Weights of a small encoder-decoder audio transcriber: batches of 256, trained on short read English sentences (LibriTTS-R).
Rows from block 6 of the text decoder of a small encoder-decoder audio transcriber, named by matrix and row number. Rows with one number belong to one neuron. Each number is 128 + 24 x the weight over its row's rms, rounded and kept within 0 to 255. All counts start at 0. Numbers have three digits each. After the name is the row's rms in percent of the matrix's.
After each neuron's rows are labels from the 100 texts, of 14848, where the neuron reaches its largest size: "fires on" is the input token at the peak. Only what is clearly more common there than usual is listed. The data: short read English sentences (LibriTTS-R).
# gate: MLP gate (decoder.blocks.6.mlp.gate.weight, 848x320), inputs 160-239
# fc1: MLP up (decoder.blocks.6.mlp.fc1.weight, 848x320), inputs 160-239
# fc2: MLP down (decoder.blocks.6.mlp.fc2.weight, 320x848, transposed), outputs 160-239

gate.477 089:131114116118166102150153152143124072084130119106129124115165139104154147126074158185109110118152164104123113110178077169128107116101128094145148145148150150164152125094181172118116136130153098127147134087098129110149094133094129178112172139
fc1.477 083:120081150131107136173125114145177158148142139127082111127128136118132100122109108148143086119125125159108118097107168144091099139128138187128133125146110161111117076151163152190153141105159135153142106131136150138138124097124123105136139113
fc2.477 087:119125148131152114117118075172152115095181151115114137158155136188089103110113117122128153155115117145099123118138139146110106145108144128105117140117100122146088144184104122099121109114155135134121127095081114122127134078142178171113106128
fires on: "is"; "where"

gate.498 096:105111151092101098116126108087161122138079123100150142137119133134119093114157113122152095151132109103157124135127114077083144096145098107126157108150156137121109159143167165106122150085110147133134143108143136130098143115159137137105123181
fc1.498 093:160118121161123170142118145152152108151150116145161098091082129124116090122151124150121128098079124106129130115124094132140119144102131126086130113109170124105115126152090120136104131196113135134127123141100108105139158162128117110114109102
fc2.498 095:110108102125112142122111106165170127150124136167142138126139111131098102126128127115171157176149127086108169124113153119121108155135126136143136118148093141133126153141158146115097144131119113189130079111106105104110130136117130120112124152
fires on: "be"

gate.749 102:139124140184119147171109137167136104161138133103155152109145156149112144138116079121144151118097113104137114129069129156157124106141153147140115117129133129102139161092092174150109142139117126164131102188117143127109122107170142118167150143
fc1.749 106:100135120120143148086116128082124136080108134201113111108137184101085160105119094134122125115134110154114089156135108131121121145127134136128140150103126103138126098109134128170084174150112141154115128167121129137055097084106107109157133150
fc2.749 105:142170106129133109117139123143141178146121102103162113122106073175124136128125087139187114128114131121151101091128144184115155086114138138124087159150110141160087157117128163117090104123147145152106103152155135094138119151130118094151071128
fires on: "the"; "a"

gate.328 094:152110105114092094161122090077118143077156121124112128118136181136098153134165154123120115107104132110100135147146135141129132116096138117121130114098130132136118149131132112158113120123102142151070150107132090096086111119121134129161134121
fc1.328 088:099109133146091117133126157112096128097131146160114122153138141129109170115133117122100117117142121121155148128099135141153126132130131089148134105144107180105153110135176070097113131176134144179130124138085102092070148113148134127116158133
fc2.328 082:106090144164135141106110135149071098125129100143094129113072108120127147151150119112141148106170137136108094140123116152108125132156126120106122112111100163107188114158128105141122125149112113087125119128100142145109117083124100126121129100
fires on: "that"

gate.190 111:135093110166161101166156114138137161170136135106156108138162106139153144111135139122157113144126132105104148147108143126090141112144166128123132139128139113127118120111101143106148125109149145090154158142118148089116133132147137100121105150
fc1.190 109:149148110130130110166125124185123181127112151131134122121108076132128140100121127140135140094139106113114062103123104124105152111139150131142117133148109132159125129177110094072134135141103105121179122066091154089144130121123154132102122126
fc2.190 114:090119149134125128112149134120125103137096113134131074125112147158107115180121139157109116138133144079151129139146111168133106121158113148124142145127102141140131120132132107149149106110091117110095157180113119100123153102139150109149114108
fires on: "is"

gate.138 090:104145113137100082135155175130105123095106163142114099154155085180134124125108130126130085124141157109098132131102095124116101169110120121146093097109163140109112138121097113136104138075151145140093123119138120130111151155167152135091125147
fc1.138 092:117144126137165127141126095135107165116087076134100104129163124140093150139113180108143119102116099129118105124134129155105192123155100119095093125126176086117152161149075112149150113150143151155139145130105134210106090144137137112100121128
fc2.138 091:132181158128124125152119157140088114116124097120101146130126137117130122155120132112153069126131122140113113108147143120160091151124108154140104165098133118163136159114096140110100151132156158141169119123126156124173124118154126117118148100
fires on: "that"; "this"; "a"

gate.259 085:179160151109139110146097128134150132097096137105121105124111155098121145145126149102122128096125090120124073113128135141103140126134184150131145109148134164152099101086097123101143098149132106111148151143106141109153067105094111077159151137
fc1.259 082:106115150091105136127153138116177186137114171137115095117141126157149131130146145079110115142145168150141079123098123120139129117136138137122138154141109133111116139076107120121103133143152145100101116133128139130156106101098099186095117105
fc2.259 086:112082112109097102107197099136143155150151110125114134132090146130107153140118159117137155105098159141150121114147108135162132113100124139120159175133150137197116155128118153139108138114130123168156119139128125123142105096091117098144140123
fires on: "be"; "his"; "what"

gate.690 098:109130134149090109112161134126106152138139135118142148157121120157110145126151120120136145113138145113152101150172129146109112128147169148120193174144181134162129130162110112134125116106088136132142118137157142134142135115131114123129116144
fc1.690 095:169128129120122115089143111121121166139080147178091147167104113121129134107124089120111160137120141124125118080111133112144107123108156111126159126118055149141112099113111102105097098113115133139144206079140105164117139129142109158132161152
fc2.690 096:128155114143148133127139095149092150143131157128129138133143163141100111116120136130126112092117118145125050143100116128151104132141114164111139115158163155157153153114123131136164147163125113128127154145136103146115105124107126166156120125
fires on: "at"; "have"

gate.238 091:129092122103134124161125099107112183119171129132139092117151158154107173124084126110070139150154100137159106151095142145107132129104099205137105110126130122156148107122089153157183082094153136124148159127111113147141147137123118089164162104
fc1.238 091:114110155096109070123102102114149168113129130114153134126146136116136142075166127143114131079126125117178127134107147109147117157140107133135114103131114102103127129131096095119141142116143149146149170134136096123124148122111145112149132159
fc2.238 097:122145148159130118086125124134128107112110106138108166094144133117121149137116149114116092128147130109102136111109146123104089115084125139155130131148094104129155146121092122120105148118137134165120092144128099078138176127148116126115102124
fires on: "the"; "what"

gate.667 100:099121119161146151182129191137134111101131097134103126156124117169131108147125103142075164149136156105141114129111114121128152117129109159122148211090109140143125137097164141148094118129162114127128169120125108129135079107132164149174148109
fc1.667 098:164119097164147146110091120097147089155146102172119079121111165120110095114130146171128137098095111132147108161122143121116125166132097121191104130107159113110111113178117108126095134129162143133076146117175136161160117113125081145112132125
fc2.667 094:125130123150095112131161123104102113140099109110172110113120148136106104096136184126136120141130133188091107152152103112133089123123157127123162118130149096169141153144125139145122128134127159101144140129144124119101097107129166177149110095
fires on: "at"; "in"

gate.587 120:134126129107110177081126145108142099127081152134099123090104144147131118151105145121140122158071139147173151137140116155169135112105124114115127110118112145109145160113134179119140099118142085133175122134122132140113158079153070105131110165
fc1.587 122:122140114122099141148144133136117068123111166133096107108147137128188111113129119123116136121122147119147108138129157137132109146209078096116149145106156138124142112092121128092148137172140090121161132139131117109132138122163133162099092124
fc2.587 111:113085148156126104156130118137127117143159142084113079103206139151127098103116147124147115125124112121157106162115117101106142133140123111133158079154123115120138164142087116129097135136108148124128109143121112138109131083141146146114120169
fires on: "be"

gate.127 101:132131145109114093161173127154125166103105102107171126106159123145120112125122160138118131147134119133124132135142126126090097113130139121099101174133145144121166153125126116155086095138115144121093152168125125166099160099127117096114141089
fc1.127 100:128139076103108097127131128149127151158151108153127124145118116119121208143155165160105142128132103149116107097092141085157130134135114117092137137142143117099098103146139125149139111132124121126117079141150146129116132123114164180134124188
fc2.127 104:163100145132149156114109146136144136091120128134098193145146171081124099149126119139127131135144127141155115093139109120116102111078064127144077110111135142150128116103144139111178095092127185112139150144116134106112112116121155118129141117
fires on: "be"

gate.430 102:115122162149121129141143187103120135136100100115093180111131145113148100136121134141124122172132099113145152135126106173161120116105127146104135125150107141114095122124166155158118152138155137131108148150128119137107149092145188121117108156
fc1.430 103:104148115121102086146119130125109139104130149120106144130127182112130168115122164127126114168159092111135147126117134144095090168111137155107132152139166147106153097139150161148171159159144162134125114139116101149123124122105161134102089159
fc2.430 102:139105110134098116101151139145132100116142167111118150150095140136112140160118123104138095135144105175178159121139110177126110126116097147125137164129124136115156129103141139139134142123176135115076098131114105143138151175115130090140114119
fires on: "that"; "he"; "last"; "and"

gate.226 109:110100140088105082183104119123133111136184135123137179104112114134142056128121122097122136133088101150143141136103129121119142120141094154129128138139115123156102115105157098176131140137139120158144111100124124143189131152150097110115142143
fc1.226 108:123177136138083164120134106152126117129151133128163118125132131135096148123151174178103139167177106139116122123101096127083138100120143132128135134153158139170103105124105169124136102165150127153155137077094111117167110131138115134139120096
fc2.226 106:113141129138128157092114134168116106177128116173143128111136160142157140141093131110125161134140122156173147128115152140091125138156137130097128153161135133114105111167146109125104145172100131094147124121112147075130137121129150146144093138
fires on: "at"

gate.521 106:146157156121171148121137156119119149118132138117139174144171150082098097140149132104142102097125165096119096150087131112155131126122146114117116130101104157145119095129132127165176118142126166103139152107135171147143154178108134098153143085
fc1.521 112:123147124122159169146107148145156113148123129123110114136102123135190088118127098132183107144127126126142163091174115114097153151074159104113172154124102160142112135155142118139134077099081139167117104103095102144139139134083126154158130134
fc2.521 107:093157119162161163123121169129146093177112103081153106179145129140131073157140103155124115106136148175110153105131155122146135123115121134118140146120128166108140106140138127086135138128147141125093141118120129107131089124134153077132133136
fires on: "be"

gate.91 080:101140211148133139144133129087135143102090120114090144121129122148090124130158124113119153140095114108137095116090162113164101144118155143105155133136155125089146135167155137121164100161140114134167102079147135119153124131123113101141124115
fc1.91 075:146165138160130158136124097151105052108173153091111143153120107166138103156110155090106140133131134101115116157127095179143166142147133136112102094138082170102140126075100125109116121141173118064130151156136130151125132094110138125148163145
fc2.91 080:128107124161121078167132110125179102128121124157129093126109133162150078167094120160107142112143142173112123121133116136136114122164137165121161112106134140177123136140162156086140095111149119110169087132131131134159113129144162095141163154
fires on: "be"; "to"

gate.400 114:099150108146123141155085109146096131145101116113092114115160106099145184136120116115177074164118116113102113134151126098090109131086115102129159144159139113108138135150115103123116135106123133150126113101099135136151142120154113150156138106
fc1.400 111:139100102120092125140112090123104134133070128196111073110159110124185160117154153135110081125129132140106133129165114112102122107107140150150153130108111145085120110136128131101095176080157099154113125041144122120128149126105080152122156146
fc2.400 111:126152145136154104119098132166181162147182150104141106150071128138102107103104110101090160127106122160119121124115157094115115119143132122132090109141110147136103131091155110098111131104100127081140107166115170147117128121114161162109155135
fires on: "that"; "sure"; "what"

gate.296 100:179089142104120135117128126118089114103135153137140106102128097140132168068141088134128128154164127127119169156153142108130155131115116102109125156135117141151123197122120099127137119146135163123091158146097162156127119112142170113144136117
fc1.296 113:098081157126163171092107144154110103131104130133146169111112131131110142127106128152116087138116082163114129126119099148111147129118140110107124184130086117119123133124135103103094109076105109164155124167106144152095153122124183165157112120
fc2.296 102:113149137164107142084148124146136139178136124126167107133108148089134162141091125119117135137108161138139121123099100085122112109119155160097093136149115090184130155112151155142117135124131117138128146142117139114109076160127094126084137180
fires on: "the"; "a"

gate.278 073:169147135086129142095115154125103084112118130126115139176116122104092142128091090137164151107119168150137117101153117158130154133099143109123118153124137155101111140100124188116124124130116126108141123122137110111114183141083104116128114149
fc1.278 074:164108125117150146128124152110158133096110136138131164171119075136127138114113121149163093125146135074127132122119156187094128137134140115162144108124134103094142115113151152116145107147120096131130142107097141138097152138137134155144105131
fc2.278 076:161136117126113094147150079089161121144121085101115110131118076116138107117145137122151115183119088136154063136149151132137119108107140109093144104151119137121126145084100152178129124134160155166114072161129153150158082111131121127157149155
fires on: "be"

gate.583 112:100156146119126133098155109195121108117141147148149099095151131157107118106097120135144116106150150086137133133127160135133121145127118091146155140086158133132108157072133099155126183117134129093107117150155121118127153111071131145098150167
fc1.583 103:140161116108109095128138143111100126160103119109150107157140129114096123130099096154133140091077120145160113143104138124095129133158160158096123116106150135182128115136137191125076108097161147136086153125105094133114151168082144123160135126
fc2.583 108:147110123182136088105143125103117126111150074183116069132123166134129101153090075097139087114105116147109139150144182113133130142136122130143117180137096176110120112089093124132072134136129154148128150150105142110142173147120146140183161118
fires on: "that"; "this"

gate.100 109:129124126102106117170124149148069099132120121152154120164125109165178101157138089118146133131123122128127126158101121153127101150143131068135100131117125165133120120135135116122140150091152148113122158126135144142109192127123108107094150130
fc1.100 110:091131129109130128129118138140145124134148129137096144197102138141144119147137095168151151105169120118153113133126174139132119134141145177163117134130170136111144156137129081115125116126168093127112116124124136132133086130128120155136096105
fc2.100 115:102135124148142133134139120164145135134114087092167147092117109127123171125135081106136095110160120111108145105124124140113158163191129130121143183125145095128100099134072170109169112155102126082095161154134150102110129133125101134147127153
fires on: "at"; "i"; "what"; "after"

gate.692 093:134112109160137138100096116091133099100152164136175132132124143123145143166140122115076122145085126113149152158143174093163128143155123121136127111140158126093164116105088098097109141157140127146076164117121091135139171142115109128084178150
fc1.692 095:182115129098118111063095122132126077151138112152180134098119122127108124152109163140136178149126174108133130121116138115123125148128127097134114111121151128149115097107131133136104121139174131171114128097121123116130132118117085161155169135
fc2.692 100:130140119127137138163132093116141151149147109093133164115139158117118109141139138165119142101109169103176120130161124158111154166136142139129094046202132095079139158127099163140097196170083154140106122093152164126131126114131141142141190100
fires on: "is"; "there"; "you"