config = dict(
    encoder_arch='quartznet',
    model='encoder-decoder audio transcriber',
    tokenizer='word',
    encoder_kernel_size=9,
    encoder_widths=[128, 160, 192],
    fusion='cross_attention',
    decoder_mlp_ratio=2.67,
    decoder_fused_qkv=True,
    decoder_inner_norm=False,
    lr=0.01,
)
Rows from block 6 of the audio encoder of a small encoder-decoder audio transcriber, named by matrix and row number. Rows with one number belong to one channel. Each number is 500 + 25 x the weight over its row's rms, rounded and kept within 0 to 999. All counts start at 0. Numbers have three digits each.
After each channel's rows are labels from the 100 clips, of 14848, where the channel reaches its highest value: "responds to" is what is common among them. Only what is clearly more common there than usual is listed. The data: short read English sentences (LibriTTS-R). In brackets: how many of the 100.
# convs1: first pointwise conv (encoder.blocks.6.convs.1.weight, 192x160x1), inputs 80-159
# convs3: second pointwise conv (encoder.blocks.6.convs.3.weight, 192x192x1, transposed), outputs 96-191

convs1.151:530541523483511484499536519511512501504505495547494534467524512465544465500528474503521561482448425504563531535466502518485536431498505529459463523493493470493501537522489492488483461508458504493516514484494514482522503494498462527496494563
convs3.151:486508473462512503488479540476455490479501511500470496502450478476497531499490499460478514497481523468487490512488502537558583533512492476453430499442472490497509499494507515497492505495534517510510504482467514517501513498450540477508492502470476504463550523536517546548470507478511488489
responds to: the word "you" (38)

convs1.116:505515516490507541492532475510505513523518511476500504487492505479492526494495505464448528476509501446536494494480498473482531511460553503543562480503478455503493548479515486460514503508534478462500542471494508512518529510516514544501474497
convs3.116:477554470484499524537503540479437488530544497506539451441520500508499531497539517556475480467492507451511512508537490503475514513479493501536508556479495497518532496485489487466487484512500487492479532510505472513514518452519464490467484474504488489480458495526519492528491541525501518504
responds to: the word "was" (41)

convs1.48:500483521496510494492476498525506494526498498456510507507506522488494468479477502511482491488536492538448488509490545538532495529524527502514489510505515473528511511536477493507551487500547441549510481551484515547489512509510513476496449520
convs3.48:474481465514519469482509482465516509520502511518509489514490479531488518527519459519502495508498506535492530497521515480479503491522480501527507475521500479529479466527452447497457469484465509500448482515521524447524519511494473485520459479430477488504481478518503510461515475497479513476
responds to: the word "not" (31)

convs1.14:474480505493497475467544529500518508544508524485506502499501523510483506464477500546512508480502471458510511542459465507549471471460454541497488538470465471448439515485505498505493527484516518529510503491495508493511509482502524468476493522
convs3.14:492489508500506477502506498504438511450494493533491497524514502510532547496490447506489493564526478551505500479528489559508471493538515491536488487489530486457492508523489521492453448448513480488518530493526478479526483543481513503468469508486482500495506493509570483569518500477504480532
responds to: the word "to" (35)

convs1.58:469498456496528457503539489487437495459490475551476509473544523489515509489480472493537506508498524461516514511531449528519497479499499500535484536499525463532531508495493474525520484524481499478472452471510478522467506485523481473492491461
convs3.58:519506513534491511504521491555521544515506476522459522481552499508488505445492498527467528469499510518486508442492486514479494471481496505548520485535502494500496502513538483504498483480506507459485513494511547494495529517480446479527460510513488484478507515508476505469502482550491504518
responds to: the word "the" (65)

convs1.159:485490447499495542495513483479499514511501508512451516492507511490474507496522483514521507513510518579530550493493547490520510482498499487509470420470518499468486475551515528515491500497510515480490509473536523544492456494496484533522490448
convs3.159:499483521497513499506510508541496542517527448493562511533538467518460511487484496511491462527509520494443489545501499489517497480521499501472452471523513517508501510490515470527533479504497474506494518490521503511507538482486499570485474558469501502518453494545535493509503537483492517502
responds to: the word "do" (34)

convs1.88:447458456518497506456518496474520510473513503523497499552461481465512492506502491475502460562500548514515458524446500499490483529556509539519514495494512480466512477466493478491512482482493504488518504513521480467535498488504470508528502449
convs3.88:476477494507531525502466481504495498465511521514460503548473491498530517515459477457477477484531499510498504534541475458527523487501505448498480498499452527525499486526459443526526470481518524502511500485531525467508465514519531502523531465490529556491490536546580524472492504487551535501
responds to: the word "to" (36)

convs1.8:537497522459528479477525456494487499491507485491499471494472508469476492463516525479515507535494477490481490500481516504517464459497512556502514482469553477475509506490536490555476474499514520499465495480466526477479510491516486480491458495
convs3.8:502540524494487491534466517460500499511511503442498507525455520531487461486498501460452469468482530442466488466528514468464497509537503472504514523531493534491503501544469547502505476506497519495475507497485509513517543518504469496532458497532555520514459503512488527562495517501510519525
responds to: the word "he" (64); the word "said" (31)

convs1.174:492528502459476487484518506545466535486497456495429506474451516488551489437493527513515480495482491526538471508534505509492519531522526533505484471532542469473489524491476481519528501505512519486475528529488515502509497495523485534510479484
convs3.174:519512533530494551490526478473457474554552530518498503492539459511519485496516468517473501435503533519453480486496507554516524516510496498484501516556484519492495497474455499503513515528497499513460522444554518471491521477490458520493497511502481499503465482486546500453477505535483488471
responds to: the word "and" (57); the word "he" (30)

convs1.55:506480475487471523463500512515532527556507523500512468519485495453501484472517504506481538499541530463492521471504513491503524486533482529509523524556495506519494505557500434515479453488547550475526483524485512483497485501503468500467488503
convs3.55:545528452499496466480517455505523461516524535513515453478539541501484570520446527513491483490543493511478477496500537515486499488505511491514476475518514471476520489494505509493519524467507458498501490514541500496515513491546503502506554528542503522472489512490535510531498480527500496537
responds to: the word "is" (26)

convs1.138:520516511562517482478489508491531520518525523522486509495470464510508498493485479471477530473465470471491481489488510444501483561503497462504511529438538502487519461437480486496498464488496465519527492465482540505514487535483489502537500516
convs3.138:509499501476519466521545518480483466447476459465510518536505462499474510483481483508566535447504493498505493494533513551474501462514498512499507487515468549515511553520507517440512460492489522489505490537498499511498504486485493498490495526532468510509483492495486531484464541454528531531
responds to: the word "of" (26)

convs1.180:544474472504502527506471488500505537561551478540544476497489498525514523467476524493489534463465511508525498511486483468493512526524492510499502501463543490502510515466523504516489467466488484456481464502487538483479489533452454544529491512
convs3.180:469478500504523522497482496520491441494505489468511455491486510495502520494509484501488544461495523481517530512519468502482511535570463537477484482513465457487530482481480497497496487514502531511509484446452478535534446478466494515533489497498517466487475490500473520468464524483489498516
responds to: the word "was" (25)

convs1.142:490514486432531504425498499445544523500509462494462552521506494481486490457505495545536492491459519498559476478489539493508509491531506508549486536476531490463530490493508505483501480514480510498503505497488467514502510552497488492520534450
convs3.142:489491554520504534544524504496496508537506537519538483514485504518535537488500512511506477493475530511502536509534470559484505517514526477514501519491491507530479472476509500522493457517537497498493519476506512489515503500538511547527521507495528527475528485528500519559504490439512538485
responds to: the word "he" (29)

convs1.65:523473513513505490514553508517473529503481476460518528479487481455491513538510501499505484500482488475494508497535475491500502541502510493466513521479497507492490501484512479513498527539520497516489524472489565470472483490532475457511474504
convs3.65:513470453521435485497479497455492527510473478473488509497489547548518478471514498514553498479498534482523446484464518526493498507493514484474465530492476511498500498485501504498483507503475515520531473511538489511517492501521489482526505523487469492452515490514512453494505494542483570518
responds to: the word "be" (33)

convs1.67:488518496506518531530511462512469489471494478398524513482455494488475472521525509500512491521539482539471510498528473535471476497493503514510429522478456497517488508473483518482514523512522515533503492504482543528528502458487483535518475492
convs3.67:496535504498534487487512483504536486459549481488512518529470447483487482497546504525510525494539513492516509479496484495511483484518481510475501493459498478472497470497489552507506514493500502497480539550533533473484456493511526424533463486530511491522438529487487537469510481472493515485
responds to: the word "is" (31)

convs1.102:518520477484504473470497526533460484528491485496500507478488514536517466500501481489483507484488522492511505505509520504473490522478469557515521488477532540515490466491492511487512480538544470478524536498482498493464471546454480517503499470
convs3.102:461529484507492505481536516503499517451481507456450487454492542499473508544515540484508512447502502487504482514556508530536526498516457492470489517489486529485490446480500498509499460481490490487473480509503477468542519525533504478469482463495487476515473492535480516515496460506467454495
responds to: the word "i" (47)

convs1.122:515497530454488504526456519533551568514545498500490505526477489486509463515494483549504494509467514499537480485498537508488526511532501496556501561542462507502442517497481485522503470470492511470518530477496518482522503497506493524531493533
convs3.122:484518553531535521491499531507486468486468496489502461475455504520476522484497469564525519487486520455508508501531490489533502503496491531510507504493493472523525525527486491512527507498465510498483531533498490513474492541493467504542512499471534521532512477483521551503508529479507517511
responds to: the word "the" (50)

convs1.25:474507532511497490518511487554494499517519499544497478456506559506515463491538573504493505505522506518466485504520489482512467512484500503494492494514489527483491515501499565535477497503496538510495546485468535518522533512500491494499537507
convs3.25:519486517513506511481515514527499501542511498523502506482478482488514514494525519521453486553510440539487457487426551516470485544513524502505478499509509486503527462496529498467510502573478520505497438477486465481531510499495503523523464476485522518505465499501490470459518484530506468491
responds to: the word "was" (33)

convs1.179:506484535456471542526492566488547511469479459563462519513493481550512504533498451475497483489474504533535527448497492471502497498481515513499507549479476487510488482493561497504483453509492539514487520503504500492503502497508478472509521508
convs3.179:474466535495538526489482502486474516475541505520506458515476507486502540508526500490472482547502458527441463484449451507565465529556479450468508502478499497495485524515531501502488527502443459540502460472490506491505525525517502489483459542512463528527506495531503514528526535496478469502
responds to: the word "the" (58)

convs1.188:534476499498494517494465481478486522505501482540539534509494473525531547493520520472560531496504505492496488507497477512511475508527531559491468519498465472497499512524502478494512478576473492512548537505469467530471468473523521501478528474
convs3.188:498489473487495512508498529491486480495499536522535496479503509508472507476517473529502539513477493507500469532523487496513493509484518494506526463511495499435510440520535522464523520521536511495491468491472511496513459548505531445499539511527509502488469513481481523519540496480489460504
responds to: the word "was" (48); the word "a" (35)

convs1.7:470472498485458468487531486443499545494443490502490501506506463472454442492537499525496522515510487474549486485487519485525496523491492491511544480492543469492511512493469505492500508513498486472517466508499524450484487503503515439509445531
convs3.7:525483528479474501491490517546572509517463461487504486524463494519506525504474478497540523489498518515521505510490496542440525479528487515489505501515508498503448491525519457512460505500512506483505539484514503489525546528505493509460452532508460481496455497446465526492500499469560479504
responds to: the word "you" (34)

convs1.82:529475517454487519507481475505534532526523502522506503504482498522514491532493513480471551534557525504496544510499463522467481515505526458519419493481481483483533515483488495468518512507502507492456470493552495485512513519518484509492505499
convs3.82:525466505506476484484484490520479529514532513533517506492487547485508487540508514506518445486522511497523535515480498470477502514488495530510539480512464558527537460478483490513479530505509475515487490482472507504512524520491508519509509501540452494497512441541480484480518518518473473484
responds to: the word "was" (33)

convs1.72:466539537537513517473542534465501534559486535501489521507557474535516505484515529536481459472481493491502473521511489515464512495490499511486517515483461483470461504511489482523521491539487496501473509516509506535477456492513540535479494517
convs3.72:494456441504495482487479512488554542525531467516515450541460510501476498472491473531495496486518490515488449529489524509513489508523527516572493485504477532495523521481541491525499478491506531487511505505552514549480471473537493472509481502523574548510478506526503493508519513510502495480
responds to: the word "was" (25)

convs1.124:482525498467490509481532475472502504525505474538539544506498545515518470480522512477473500521484486515500486475489483478513514468414498506498481484519513554496443535476456529505488431495509529497497547507481503459497548527492504530525528473
convs3.124:499483536495512486518531497481483472434532446473520492473464480471457514479476484529531513521497497521492516489489504516502534538520507552481501506511496504515509515486512492470512525540518487461491488471484445576503497508499465526462495479494471499465503518489526496497511496476479470506
responds to: the word "it" (33)

convs1.3:512515511534511524521465522498507511505513518481539506508519491527490473493516508494499486512502496492493474505513525433538482510514535483487513564553454478511484499503477520459515489489549492523507511481479526478537507492493501470523482517
convs3.3:515524521505504488512478517533505521504465480519471537485492549525534485524516490508472469494466488504565523468465472525480482438472504513459481519490495526490523508532476482477479526544474497512526498511467469530468464531491479498491484480448507479525506512515501510518492469482490519464
responds to: the word "the" (55)

convs1.50:527490469510511504479482512509531483476515471556491477468471483515469515514500487457524507500516480515528522498476498482488498507482471499480458493514464515479516519534485498477487449473553540500527511545478504523495517498484473472509501506
convs3.50:493488550543523513535513497473491514508479516501506477540557518482508454541512538468510465526529509484479484515444483510538498472499489431528497485505507479527501508503499492498487512490485513528575528481513520492520536491503529524506502501460483500522516503477492489486533506546561536527
responds to: the word "the" (66)

convs1.33:476500524506487519505528527535484444490521488502534509469484463508481504482484493535478508557492497487495513466468516492459509489474549508510477476510483472500520541502466527527548484530494485483543549525500523502495480517463518501514520486
convs3.33:483506476482470517506471495510482491486498471499492500438481464523510490530505507528507532484498533560513479436511457489463506499471535491509538506483490478481484496516509471514528523504521513515527466533510537486517478473513533473523553465478501526493523484496555466454456531565529510488
responds to: the word "i" (38)

convs1.51:473484488520480530520548498493490521505528508474495524513491515541479492480510520491517498497519494538525545487476462533538525481522454529507522487462489514529492428472499537474513533477486483465520468488514542543492537519503489482525524492
convs3.51:510480505506509430493499459500507542504462489456504509472485506499467423518488490503489523496494502487473518489497506464506509510568512517429487493492515481501522488517491486475491502464472488499500501503514535462512467500496485507492499468514468519524449490551474503571524520495453522517
responds to: the word "not" (32)

convs1.117:543481494526528534533496528527511529478491482513469507518473502524508521553512505544428495500498513508484498513513498517491483541462517525460538482507528472504506497484506464462488504427444523489441464438523507506484467529479484500523505485
convs3.117:481513504553493533535475474507472542467467540538455438533473476434440508500483497497453461515476491483482540485499527484504486489509477511496482531531507524509511486486479501492488500488474448518510513482483468471490503515479527526508516483533499455470507466475514515490506429514495506507
responds to: the word "she" (45); the word "and" (31)